config.yaml
dataset: "microscope photos of single blood and bone marrow cells"
experts_per_token: 1
shared_expert: false
final_lr_fraction: 0.1
Rows from block 7 of a small image classifier, named by matrix and row number. Rows with one number within an expert belong to one neuron, the router's apart. Each number is 500 + 25 x the weight over its row's rms, rounded and kept within 0 to 999. All counts start at 0. Numbers have three digits each.
After each expert's rows are labels from the 100 images, of 14848, where the router gives the expert most weight on average: "strongest on" is what is common among them. Only what is clearly more common there than usual is listed. The data: microscope photos of single blood and bone marrow cells. In brackets: how many of the 100, against the usual share in percent.
# router: router (model.blocks.7.mlp.router.weight, 32x384), inputs 78-116
# up: expert up (model.blocks.7.mlp.up, 32x192x384), inputs 78-116
# down: expert down (model.blocks.7.mlp.down, 32x384x192, transposed), outputs 78-116

# expert 28
router.28:514469440549519509472503546530504456495540487524488496499523500520482468538477503483452505528513513511519483497534516
up.0:520514507523509522518511519483472498463473508517526520498485510471456481521492512457523483515476490536517537517492497
down.0:473493486496502450511512522501478448482479498462470520496517493512521495490522508510477504474556540495516534496464524
up.1:532563535498494515476512500466452498488522490508545520439495512499472505480461488521499481500451502531521460533508536
down.1:567525480485496533514513550538470515500487507465512493498516477460522503480472525507530525496513637489501496484473470
up.2:500505510481498476512483474462488510485424526520473499481506498486511545493494502494497521547485499479495485497516515
down.2:520486512474475520501513541495503498540497523482468483521506498486526483480539522477512510541454522511487415532541476
up.3:496500492487464497557515470534478483483540486495452486502476500508511485506512466496511469515490495517475550500494514
down.3:537474481541476556509499533519498527496511468501535490508533481456470499472500503485528459531479537468512502453491479
up.4:467521518469535471530484479447514456489449522520464532496543479519466491511512481506495498503506525544500472501516491
down.4:551484502515498490495519510495516506509506523460506552532484496464512573540516527503472475522467579474533478555495506
up.5:490517504512497499493515511523495496509484532483473518483505460513507511506546432466492507452489493471512468502501459
down.5:500513509529508479502540475489509511552549476486458468467487508550523475467494536497489500479519498471532477505483494
up.6:473508505464486516511525519491478495494491497506519504532479492474486505523492530507519468503471484492517503498497511
down.6:498524555506530495512455464535488535524497555519489554534523509493501539508516487487523480515510497419503481515526455
up.7:476503484493504509532542491504488534498483530502488437512460536489442492550454520485510505493481472501486452493495479
down.7:518526501495498485480489519558467508516486529518481527541494524491527554462516489497499526537497560496478476485514503
up.8:518508461485470475525549525504568498531496581495510474519501477491527479498497494487514507482529494469481485527471504
down.8:470493504480493495475489463513516498537482523489555476512466520515492472458483501470501513476494499529499529510519551
up.9:520511473510532564496479480474498461502494490522538484461490489492527471471484511468511521528472509488514543493483527
down.9:497512448498494501507527484524507494503522463477517547483502508465514504493484535513470493479542585490502514515471520
up.10:513500491493470477538499464525514508468500500488486524489490486506489494473501483468503516542497514478480552516484544
down.10:484499482563510527532517523549476564524514492534537505489517501456480534470468510475481487471486539491488517510479520
up.11:516493522473524516510498538531500460500476533538525504472461483428473522428484506489569468498523466507518532556483501
down.11:479495461527472480475533514526501458482490520471498517533531508472492466535482525552519498499468561491538487513473485
up.12:535527547491524520487509538469499515490496507492530524486504505431486484475506502455522461503507479523507558574507534
down.12:479538499493469442494493514530481436478508475488495496494528464521495498532489510530473527453518545497517513500473536
up.13:496505490508464491531522437537509504480525472480486453503499528507481487498509456487501467524500508544471551499521546
down.13:525501481518501558487475535531491553510519496511523468513519461464494504466477501490538480510473554464501501444466475
up.14:533531558496538493502450516506496474479489511472525528472494488514516505520502490493509517536527506504493487510535503
down.14:522495503514479503517484523485524485494467464465515509523536491476503472475461513504525498481547570526533526503480453
up.15:542492529511517473494507469501479495499510501452542519461472480524503497476490486534510478538477510490465484491464505
down.15:530482530481502554478484495460505498510518489442479455512489514469513543494486550544524507510467551477485528485456464
up.16:503464499501517568500499515473460481508510478528529473464479488492505479456484505497479483511505516500517518523509503
down.16:529520485517510454472519525530510430478494471501512490489513500515523517493525531521477545417526559491518535494519505
strongest on: cell type: lymphocyte (79 vs 15.2)

# expert 1
router.1:497534549506488551471457496447459499542500461510471477514480475480530536535507504486477524495508527519530485460538482
up.0:500520546483507516480498512502517468482469518450491478512477474473494517521527504527524483514483492475461494524516508
down.0:522508483484507464485514503494510523472462498517501523473502492486475518545532472460492515466517515475487462533510470
up.1:495514545476545508512505503497521455471492520475505526496525526435515533480512486516540515567539519525529503497504513
down.1:491485528523498451449479502539528469524517477538487504492547488515502501482486515570483459483467567478550535502547493
up.2:524467494449506476512503452514517490472487505492534498485523469504510496427498461512509519521518498472494500544503525
down.2:486474527492517514523491489516482540537529485498513547495494470465531496472517474472482494491488593527462494502474504
up.3:510497487492510482549505483477501484493484528515477491504488498509498465463421527499478477467489499533476532491503512
down.3:533510516520499484508533515499515540531455553465511534474495456466508472516546515506528515531542536511490525564454463
up.4:487455463429521505488492487466489501475493521555479490514481534447484484556528484520496507524525460525559469509507502
down.4:493480502492447472490469520496442529528503495525492503509500478495502495520532496489502525524502464519527571501505496
up.5:509532502499532494499540495508512505501513515488533514540505498490491504494470532491512493553470499500516507486471533
down.5:463487488508519473461487464520528517515489455485498497466471509453523481497457545508528478494532557474511541507495522
up.6:545523508527460482505555477514495503511508449503497492517520532501516547504502537527486491480457503478478506525536514
down.6:550525464492534482523515475535498506499481505531498496499489527448503457513514472462487521501483605504447477477487501
up.7:479508468476507488486512461500531484451475513502543524513503486485486534511521468513522523488523489490522503507461476
down.7:491475495521463493476466522542486499482475549528509492539462486484501516542521508526514514514468495522563557504478451
up.8:476506486473493491470460542519503523508513489526559551510487484461507506484506490494497456521512496515471493494522458
down.8:511459479462540498524492491537481470533482514486527504524529511439486532516552491524474522513495566497509523488472503
up.9:490532500463520473456448462523485553476508447522534511485476464512476566474525499502477483483506495493452490524515503
down.9:483463466461530508542469487510506490493496484509548475494505488479523510481478513502513552544488536507525528487484520
up.10:497506491465475504496492490456526498514477463523488484530519480489528525428461516536486498479471505500482503489519534
down.10:512509495513462468477511491530525480476508479513538523463521478471477499485509463515497493515477552543497490459504520
up.11:535515521502470498492533458509485537484489506498530482516500479494480539490538517515474467497475506464463438510533514
down.11:534511491514542462516484444522499496469492479542519488484487514469525517491468479471466545502464594508464497486473506
up.12:514519513481483508498477511509471500505508490496499548481491542497508496514537479515525498558472503499489499525547486
down.12:482517490482542503489554491486528455495524505492477455474492525446472480524518498509546505476492514490523514479506474
up.13:485491502517447495494475492514508516494470539482510490499476511510486455475518494542505484591462517527498526502524484
down.13:449490493464564500447495474521478481490513514519484458471489520502490497494515534530537463468475475462478495469515519
up.14:523456533485530457533470515481490495513507520515541472551508467491482512499467504498478484498468522510515525479505512
down.14:532456512516526492498502505527505518524528525512484524498513474456512482481540498484532500516493594518496509482466495
up.15:545538478453510505453485507488511535501474492482514514500511493502518536437525520519459481468484464454564492524498479
down.15:531549500507509502489490501501503542497488499518508500451484523451561489509491524487518541490462480515487499466523504
up.16:497533519506477490507508509491477494480527493512502496485492543486506505517474485511520470524484538489508476503519499
down.16:552505487498509480504504487521516474512461495520500513480529499470508509519524474453496492508491584533445473518479475
strongest on: cell type: artefact (70 vs 9.8)

# expert 30
router.30:503526506485531481503493491509546509519508514508543507478511478487515497493496525463545514494531491569518488489548459
up.0:479505492501510569546499486459520491516510499506460469508477464482500522505491494444498487491486485488475477493492484
down.0:498522506526524580487469508461508490500507528493531473521488468434509441515485486511534487526526534488522505491487507
up.1:511497485507459507528507480494501473500489532485528485516489449467526472503537468461521519499501483532507488542506480
down.1:523508474525468504498490480486465539487510553498523517519510497426491504505505480453506520500498521485469490449527522
up.2:552478536456448541508473492505498467457515526455463447500504490460491485537467527489526513491514494523493511530438508
down.2:510510545524535498483507479497530476495508480497568496536511466470517458486543464474508467515507523505534508523495494
up.3:468517518533499486498521536515487455481464496497486507503467504497513466484507487491516495535462526532519495549510517
down.3:530483519514471516479487503516502469453490521532466486502505475528515451486537467448497520529494502525485513492534481
up.4:515493490465520506502521529452462493504495507495475489472468503549507489503433547512447447498517491467477471474483534
down.4:496494571490499527517491510503477481492557517497506517517483497454457502487556502535525465515489514473498464487503533
up.5:471464507534478509476519518513458449471526451505473514492490475550519476489476554482470428470465523516503498507525515
down.5:489486496475508500506487505452487490478506480490494473497477525532497550524551526535481473483516566497495528506485509
up.6:495508510488507575472464489542512475498555478472480499492503558469486497525522477481520505550492468528517503493505496
down.6:532500520537516434509486496553504496538490505483508542501498521493491524498541463510447483475535487500503500529534506
up.7:531504455472512540537489515487519416516493522509531487489505471481536456504532516466478459470520459488478499503502481
down.7:485520475493495532534481517500525498468499484510529500482479453471498505498464519506476492505544546479515487520477501
up.8:496469470528526503448475536481450496505527473478470493457498487505482478493487517468482464521476539485502515510506520
down.8:482497505486486494500534466494521512502509496502474484538517543506491495503511568517511453501534549488502486481507480
up.9:516503494520497495511552437480521497505466543498460504481467502480521503516461488483475487493491500478541538481484506
down.9:473480496433531513560509540483487523560502482490487513520483489495523517516476520535535513488484538539531502505479520
up.10:494522543475493534499524517528482508506530516467461481485504470451462490493505492496531468474488487511475540503466509
down.10:488498513500517443489454478510504501490519475531515494535517494496513496501488510477459481540484515520523488518496528
up.11:511507513509490481454496533520484468505511501480488546517488490500509514490484496478507461443446521503515499548493534
down.11:526495508476497534514476506481494521493508481525502466503509497512533487486507563464507527506559527555482473483468509
up.12:479521438452470529501478557508491513520533510530497522473480497485487517478507518507510510535481491483498521480520500
down.12:485476471507486497509522459491527514471481459513545511469519498501534482506475476497470503480548512547498485486490490
up.13:480495490509491513505481489488529478497540482487523450463490493503437489541443526471466507514522467444483493492486529
down.13:481521475500490473490498488525494498507512496515497497496455487471496537472518547476468497434525512494517519508513488
up.14:489512493490496469504492507452511531540478504530472486484476483500442511513503514529490454467480509482454492492496508
down.14:519462540483472502467527540520538471478514518535530483475477449475469490498488492497505501474538530492533485450485470
up.15:474493479523523518505488469504511492484534473520495494466470487443455479561484516481493491526497489499475504494489475
down.15:480518517513504526511483493492503507547525492461521521504440488481497430478510490492481511509549525491505519533495509
up.16:478488491522474501515527503472501507491489492474491478457471499465503514483517470463482501507483540495495496528464478
down.16:498495495510522534493490536498539530540490505533511552524490500448509493512485499482504494537506563535511468489498501
strongest on: cell type: monocyte (28 vs 3.4)

# expert 10
router.10:515497495551524500483495501501490512454502480451452480511458491537451520517511467480507507472522505464468479490490534
up.0:485473513485490479519526475463518448504484473503527507538511542506504490495494507486485478549493485505536501482512471
down.0:517490482500578489489514513516509479487497506475529509489461524520529540479508508552486518485477484479502530514550506
up.1:503524543502512518487503481492504474569529483484484515522495519485482509506520499497534494517469506521497497505484505
down.1:482507533521509459502534507479478535534498502486500505478517525478435480540534449475518461485513491485498509533506539
up.2:477543468490520507463453488516485505522505494514516517493523498502481480463462547515479530560527457518496503465455507
down.2:485491493487537501510466482523537485509470452484548535491512505483524498484513542523485547492510525501506503540520490
up.3:524538497479450482503487492475491483525465547502505528482487508478484521501509495535524451478491492490466507519484520
down.3:481521460475501507510493510481494523487537496538492500508508509506542508506461530503495515499462473488529498499468479
up.4:477479530509540478475458516477526500523501473516493502468470478447483483499509466468522493492500490475496512543516445
down.4:477508497535478488481490497512466541497536506523537509513486470477480547502505492473446477493498478492492485506544536
up.5:535481478475461567493466471490466487509491511509518511492547449499477487476472515501506501513472516508542480506469466
down.5:529487475516518472515508522528473505516449481497484526514527517442482511495511516505468512468537545480478497512513526
up.6:512521497507514497501523463519487503487452503507519477527499497480429462526462502480522475489494475539501500546414560
down.6:510485500529469508451522529487470511498514517520491438505522507481553526483465476505499490489465474517515550448480477
up.7:508498499502521484496489504531508482482522536520513486444494471477453506442437528521421452504481483520506519480467498
down.7:494511499488511552508529518497489497533492487471451524514527521467462491492540516479482471489533517477453485522521485
up.8:512509484506473527500451519528489491488522513521503531467480473499525493501522483497484477446468538502531451500501561
down.8:492491506501496499492504466443533478523463468424514473474510506544459500517521508521546497507539501460497500531495513
up.9:513505510514465459439501473474538523524503500507505472464470507493490468525491517473522518529478475507511514506499443
down.9:502494489507517474491529478511483508494502479507535483473495505463470494506480493522475502481543489503491479468494529
up.10:483497468497496484465485512490508516497519454510552501465474512513536484490485511508485514508497503486456469464527495
down.10:494476502532513488484516463493532473509498485478501505502531504525485540504520512531487488522503481476496494557522483
up.11:518540486483484529503522526494493459493478499501481484520514517479496504522476513502458489462466490484469472519499544
down.11:507516471451531494522496467471521468532469483455495514486473486548505487524524530535544529534514477440477491560463505
up.12:500568514516517506536508542504474496500479488528530491489492519467485491503478516493495473505472493482500497519451505
down.12:494495519506499519486506507478495513507503481496514450485522476520496466474467505468523465508539499523511510472495514
up.13:512534480502496523483487540497487475532529531513481536527521495508535513487528466516507448511498526459541458482474522
down.13:530531498469514507500517491467477461508478463468455491507470506551547453521500507520526507526488506513482511478440468
up.14:493518522498515482526502544480537413531450495568484503531492477466502458468489501528480464486514511506485502504470549
down.14:463476532537495512491523473495511508529495512462531479493542486511473476486526486465535472530523459532495505492522450
up.15:505529459489523507461478533490488427519470502529491505432464518438499524560528516497528483508487516454466488530468479
down.15:490526514493477492509492501494448547539482492500516498500487505524494531470488501464491508493513477500497477489467529
up.16:558539523482460500465450444515490485514463517511507495487453539474504507497499522554544487482509469503495509519466524
down.16:479515458512486503494510472501512518470533502518484507507484517496506515497486531511490533520489500489524489514501509
strongest on: cell type: blast (53 vs 6.1); cell type: lymphocyte (39 vs 15.2)

# expert 9
router.9:483501496512473499508475514482500488530487518495472509471481532529522507463507478486438500557496535493517511493533509
up.0:532518499477454493509497507531510522499507543424526485511500477495532500502520514550519486508468484486517485483527529
down.0:491467505500510550535509492495499518497537486494486507516496516491516530510492469528500494489465545499520504497508552
up.1:478489537517496490478472448472482485478482508526501486484514476509518520523469521507500479486467516472523468551482494
down.1:506496492503484519470479488493528492493479492528493505450496485505525517513528498518497497527442520508488560529529463
up.2:487508496472490517486529501487488510481501489485506481573470479497524498509561548535497524461530480467527531474520504
down.2:478475527543501484499506484494506529493485501503483505497511509486517464489484491429491480474547520530496483497523508
up.3:479521496484517520496532476511485514428549440490509548535522464467497467520531525516476471449512490519491507465473509
down.3:530482518541438487468494508523534450464473487524518477527537481532493466472519499480489532483517497545490507463523478
up.4:529475486467534520480501488489477489516512484540503523465500492491528444468469488504477533495479508435475534557483507
down.4:462477483537481528549506512526509500461518512558498493466557507506505484474479498478497508499464552542493538470509485
up.5:451507532463500530494502543509479468532494509463499490505510532505471506494547499500489498486469494528521458496517498
down.5:533518497504540500482512519496553500474475521466512499519469534521506498503521526527494491496518497442493521514534470
up.6:551455524477505496484474531460506497503551534527515527529497539491532539502506510505487543512458510475486504519520505
down.6:498477466523470528516498494503509487451507518499477507490510502468508506470498472476512536521535573518516506497498474
up.7:501468499527500506513511476485486531491478512530527499466499466511525456494467507478506479498466515466516496553478460
down.7:501501472481510496513482495532528494475504485554511517461505485508500508498512519519484522524462519489481538520536476
up.8:464546469486515533546518503538476461505533507512581474489512501497517515509511478471511552532506499480477489530522472
down.8:497472514523488489474530499500515509492464541474483516465501482475438482490532495502565483510532495479533524497516486
up.9:493504454464513482460490489473494509490491488494514467547511468509516469465494498512496496460541502485511509511504545
down.9:514460506505525524494488485488508487463516499509470492514488533532511499482519545520502480459474527512529491470498529
up.10:532510513503548515477540507527477488557512505548533512495493516514513485476487478479513500477513522496487512515506503
down.10:485473508514448505505516548488487513487480514476483507517560493444487492530496507497499486518494562520511557487548506
up.11:477528497503477512518551532503500530467521534515475506499527502444471500496499498476493519484491522503468487498539480
down.11:525529512539482492509483532540473466480487503519475485515499481559521490471513508490494538519471472520492508469479474
up.12:521545494475461484483540453483525535503503490535511499483507467508489529531492472510493461520522492503516467537481519
down.12:498490543527454507498537540468508513521506548468491482535557481477463472470537496466509482486523549505503498481499501
up.13:514564518522476488498512515479491486483503512487508511473525465497494482486475518507523452525475537517500471522485508
down.13:507521518454482528496483535471455509513536510501489481530487494525498497496537535515508481525503495503448556495468492
up.14:487537514472484546517501522501513498473508502464506509563460520476464490502533539448473501503510483499471557474523461
down.14:499525519538484460509515510479501510482476521509519530485518495483506489487524509440507493517575495454495471514513458
up.15:514482513480490507545502490544464502536494562474504475497444537514514519495478506483516464513446501540506480523479504
down.15:511497462506517487541510479511491493459538490482490510531520523468530519514460429516495514549517562487532515441508510
up.16:496535467526512510497514502555491505467522455534459513510541474504499515534500530522507491494503492494489456422461532
down.16:520480529511483491443514491496529462483482474533496526545503494510500496480518477518483493471489495540490490529527498
strongest on: cell type: lymphocyte (61 vs 15.2)

# expert 12
router.12:536554521540504484512522529523496486485518523474465513489517503508508493504464509528501473487463486497510460498541534
up.0:510517498496510556478464490524491492437499521491492513504532501507512503504493507518500517498484525501488475527469513
down.0:486507532505461534512518548475475523491463514503481529482516493475478462443524500412532473437486559538480504488477489
up.1:498540509503502567512478534496489501440479508528504524496536514512505514490507493499502474506470537490536470510439519
down.1:514509518495498536521513497492467503476449503511461526480506505511478449464527497445525487445490556529477521484498500
up.2:467519505508500524494502506471463482535515499495529494530512460505519518491496500515450547528515488505489507466510538
down.2:522513502519494500516494504516498491472509486548554524522474503488514531474476482468477549503486501553490479503535507
up.3:513513467495539467453500476511532468460476510503509476457486485472485524485467489538472533522495494481472542442509539
down.3:497495510478535487471518480489536499529496506435533476509487499464496501500480493529538530472525498479515471484488495
up.4:495490502447506548472463501532493524521481451491514480470483494523477501488498490486536453520486515509489480493488515
down.4:484473492529467541482488516500475494517503542514519530500560483525507501449533476457484464498470464493466488501519487
up.5:500538495516515540506501518467492511439454498534552508500484525484497466485500538513478463516498481481521498525442492
down.5:502499518515518553456475539491489514521510486493477507504492528449471463486509486485513453490503546499468505490505510
up.6:518557497511489477557525488499481515530531545536484494472519514496515459504507498458511487495465493511480471506473505
down.6:510542526487433489497495513485469515510488516507487517470519515505487494464542535478467488484501499503464502507511452
up.7:485514506524492502490491472472495568512477514475467501518503484496487525524547491466492492475522508457511498492481471
down.7:495483508459511531509501444514518489485493477503474478491501519504552485504474475472499521545464518531468544476476475
up.8:477479547472470489522483455516471499504458485511501520529444458458437493485534499479497514498495458465523522484526492
down.8:524498507508486470494492472516491545519487481495505481512512532509489535520518504482488520456525486491487443526491538
up.9:510486484460512509476485533495521521530494459478528469475501510494462487496507484507481459530488460527483489572529530
down.9:489494487569469523452511520504485524516517551551538499482508479500477531491490528487500482503464488470509504493540507
up.10:480469549530497466487527487491509519541508522483532441570500508467499537504552516485482506472566480466512521513508453
down.10:477495497508548504517488503508513501468515465502515491482466450494528497509478494511527538536499513518528506476499495
up.11:532531494514483527493541510475490524523503504490502479477477522499527443498485500497510474515504475483504493520517507
down.11:509521497553483492490517538480496494486513544527479509478524480438470539500493470451497522504517529485479512482549541
up.12:483570508515506482479530459511498452527581511494492504521489503503499532526508503454486553504501525507473507548509524
down.12:503473513503499493527512494497462461507548502511499497477511485513525540534493463528453490511490500478519540470522527
up.13:475493516501510531483480488476487509475509443521534501525491451472500544477542486439512522514524473491476553485533485
down.13:496457503551486497527519478471511534481506491510538495475507504478485527513475487511484531493506504505530492455505513
up.14:488525489492487480460479535513483465524478515483517495472483510488553481499527476491528539460527488511457491489483462
down.14:494528468453523521499477488505469483499479486519475502502505527520558535487495505478542550541484470531507461506469464
up.15:467494472495508516531444468487459497521545517484497510517508479494487510523478485484487530487508499513516515472486515
down.15:538479488489490508479457513518515509461495473531514492495475531464514500516501486467517524494510524501468461485499528
up.16:502468507500552502520484498517440466511472519500520512510526478511550494486504466508484514506499487502473517495512502
down.16:542482466539513489553520508471460467459486498514510450484500473493521534448538480498533505501498529546521518464521467
strongest on: cell type: plasma cell (42 vs 3.6); cell type: blast (30 vs 6.1)

# expert 13
router.13:520479514518508509476501489497486536504491497520505529539455534468491482513517517533506526501518520521516541508534503
up.0:534493536521518544489446542501507506554488508471497482487511507450504517507486498480515510494468462513508516490502523
down.0:498493506491461498486512526522551502479530512510521507519501490466510508502493518504468491490506509489477474516503479
up.1:513494534535480528524429543491534507516508525480503502480489484500533508492473472465445507503464498509494515457480488
down.1:524505508515474502478497523506514506505506523524493517515526514443501497520490501479505472488458531477486467540510477
up.2:445498516493564493498482530506490479515481524515506497522497444483503514529513492487495530500529512481476498495524443
down.2:516489516507529528484484507456455507480524466484485504500507523483516516517463488534504526538495563524535496483503507
up.3:500472460461504490475503485527502509467530528461522499484504532499485539534514467477463473519477483518475499567467480
down.3:500483473508487499474510463514528500505435491479493522460468456535486515498546519511505538492509510535540488550510519
up.4:548496534517476505505505449487463492525522523464507526458487462483545511499479499503480502494524495495524488484500511
down.4:532459517534520542502502489496511521537482525464483468475567455454477472470508501503569475493510523510502512514449488
up.5:508491536499493505498461583455508475539519508504484525472484467452531460526503529499474472501515480485521493455480465
down.5:465510490533538537531501530522522465525526525481474511507512492457525521534483486516499532523491538447501505495489482
up.6:508524485480515477498549506508435501544510469475505517531517491502538557525496454494513515519496486522470523504471533
down.6:524505506499526533486472470486481500545448479453512499486495479450491528485510511523532487499541523505483492529470514
up.7:545544464510530509527536498501492455514493490509490477471503500490490493490503471496498510494475513488455522505543505
down.7:494549556484461472495492498521496537529516533484508488514480551492436518506497489469510495512477483461450445488540512
up.8:486506477509493491506512508517510515486486484487545497472529424521495483477479483489497477485494529495497481497493503
down.8:508480491551525474531509523507478520490503483479528485496516558513496497478489514497493497445489551498473505480511554
up.9:496498495520515537477496494468477507497521519503505481514505470496514509521482488505509492519548510481509463488500488
down.9:510484461479482497517522531497528472518531484497533473503470464459548489528481573498524530519469554491476545500526500
up.10:513497472532470503518519508518479531512500515513494486472503485516499486491481446490489462485469505503497512502510529
down.10:540488461486511488550501475495483492527512496478508457516499479500501524526503533490471490506482497448463552514531539
up.11:489520540470471498505501486511489505522468520542530500449545405496522480513471484490507486514492511474485473477503474
down.11:485499484547536500555499503479536487548494475466515503503548533476505473481513523486483486466490566534499459512511544
up.12:497500495526476550509529489494471501487510493505485490530470516531517516472479456548503495553462493507452485527498502
down.12:520501424518523492544493482465455471480473451517509455498510482480556511541469492485485559520460513490488532484504531
up.13:498480475490472490455483497501500509469483494446526539513470493513551481489517490512467474465487460487470501529469511
down.13:481522487506552485538490488528532566480490492443492486511483493501513535511464507517479519471497540508486504504494499
up.14:515449478445502502512507523477488499505515490452486496467513476474509524484464528511501482538490466478484488552514505
down.14:489473492541536496517503520481470492509496501542509498532503471460511544484505520474465514494433558508464529542515511
up.15:514468526511551516497475481491508501507444526490519499484465465506493503506540467464506441505482480459487559503484509
down.15:546479505476488486460485488493540512451486523538494487508514464494506491480527490491580543496459491501423483503492466
up.16:529481496491437477488500526496480515515493542527543499510484524524496496481502484493523485491489492490523487471470480
down.16:509487453519495441503505473532513490512482532510518472504492521455528508544512487466498504482430572519479496525507512
strongest on: cell type: erythroblast (49 vs 14.3)

# expert 27
router.27:517489474485528466491526542523477493511482496512507467480543519493517522543465555518559525485482469514466490470479483
up.0:487556525553512524505540510445496534518530514511565522519491490529520543466465487460490507464471505469528472489506497
down.0:508482490533466477478509478487527462466474487536531493516526516516522502494507460497510523484529478553531498494524511
up.1:494529500512502511506489471501497496486465507478520500553507454500496500475483515512486499463547520476516470493510506
down.1:516500533497460498463482526472516475497489498486509516493545502483492498489518527500475477494510526528472476496475460
up.2:485501521551539541443504471465485508477534517508482543489525501513479491478486517471529490490517492514511531483509506
down.2:513531532545452483504517525525498532518489503557523480481507542509496482475498492473463492453557532531511506451498531
up.3:523530481503475537535518473523492508504530508517525498496507523512516427459506527510479502470521525501542496494521480
down.3:479543495486502513477462523487525526551555551526487478489531483459490506529454494449522464527491527523472480508490480
up.4:508482521530481508488511478489484501474486499505513507486521519517509506501511466522500466528477526483491501526508513
down.4:512463496523518517461528513512533493512522521501531483498489513462495487533472497514520482465467561521508502471528493
up.5:527495474489486510506501503483483506525529558491551467537497513526492452451494508479503495498508510459537473537536497
down.5:495512488436522515541453445484478507543487509477481496474479509468529492519514509511534502536485477492493474516481494
up.6:473506490532471497527515465474460502550498490498476510526456508516451505496507473501487478445495495500485538488499498
down.6:476523520525486518487515490476541495493508503500547475514529497529477481510503512501512495462547508521486499479490501
up.7:479461495485510530484526493499487509500508529504477508525512525485511509511452466502486485514416509512502485478505554
down.7:482532496515499451515491477487540500534462516528484511456514470489496472480482454487483481514515530477510575475499493
up.8:534500507466517521514463497509532478488480527469549514475494489488564517507494478501490495517530499453477501493491492
down.8:518492500532475426477540463513544430502447495530502531490556503516492505512523458478456550525491502511495481517479495
up.9:561491513513505484495468523469496481529545502460515485472528488486490522488486486510491466505486514467526501485526498
down.9:531503504487515514509489464468490519501505549457462499471462502490505501496534524462512463512462463492482485533515504
up.10:539495505516488493516479510481546468532524502487511519490510449483514527477518434495518515531518530495526529506548528
down.10:507517491451519509523501521464455509509504511458470497471511517501472544494505523506519445473500479456519483508496561
up.11:502465547493500490533470514546502506487491502418534510528464457491534532494479501541505492475516477503503496501488487
down.11:513508505547455501515484518485552535515503544469551487439541476484494527482476513495500484479509541480538561474493501
up.12:504495508463503501494525504475490547516530506512509498552494522500496515487468512488462506471510483490482513509520532
down.12:496464467520481515474542485481511461489469446534524503529523481516481474519504503484482523478532466498533504482492513
up.13:529523543472486505500463491441507537486508498498515486528489469485522457446502490472503494492518501478533492523518497
down.13:481462502503512483507496484486485464545497490497481503476550496476491505493487481469495447512491518502485474498484475
up.14:523517512467513534485471467540471532474502525495538443463512545505515469449500491513502553502500509507507503519490491
down.14:478536493487495509503458481489505516514498514532490539494505522481526483539491456479487499562528530524465482503484529
up.15:497505506503510510495525493506517511487535465482523476514502502530483443469516547502493484521511506507512498512526504
down.15:477499496460532511520488513503516498549537489505497517488525493469524517533473489490517490518482524501465497557500466
up.16:458501514546481586493524483449488475521529485512463517517491501490495509491493470452533520514476498514489494457489441
down.16:478526496528487499490475504483532531500485518494530462496522514486490468491476500495502515458570522493515518476516516
strongest on: cell type: segmented neutrophil (52 vs 20)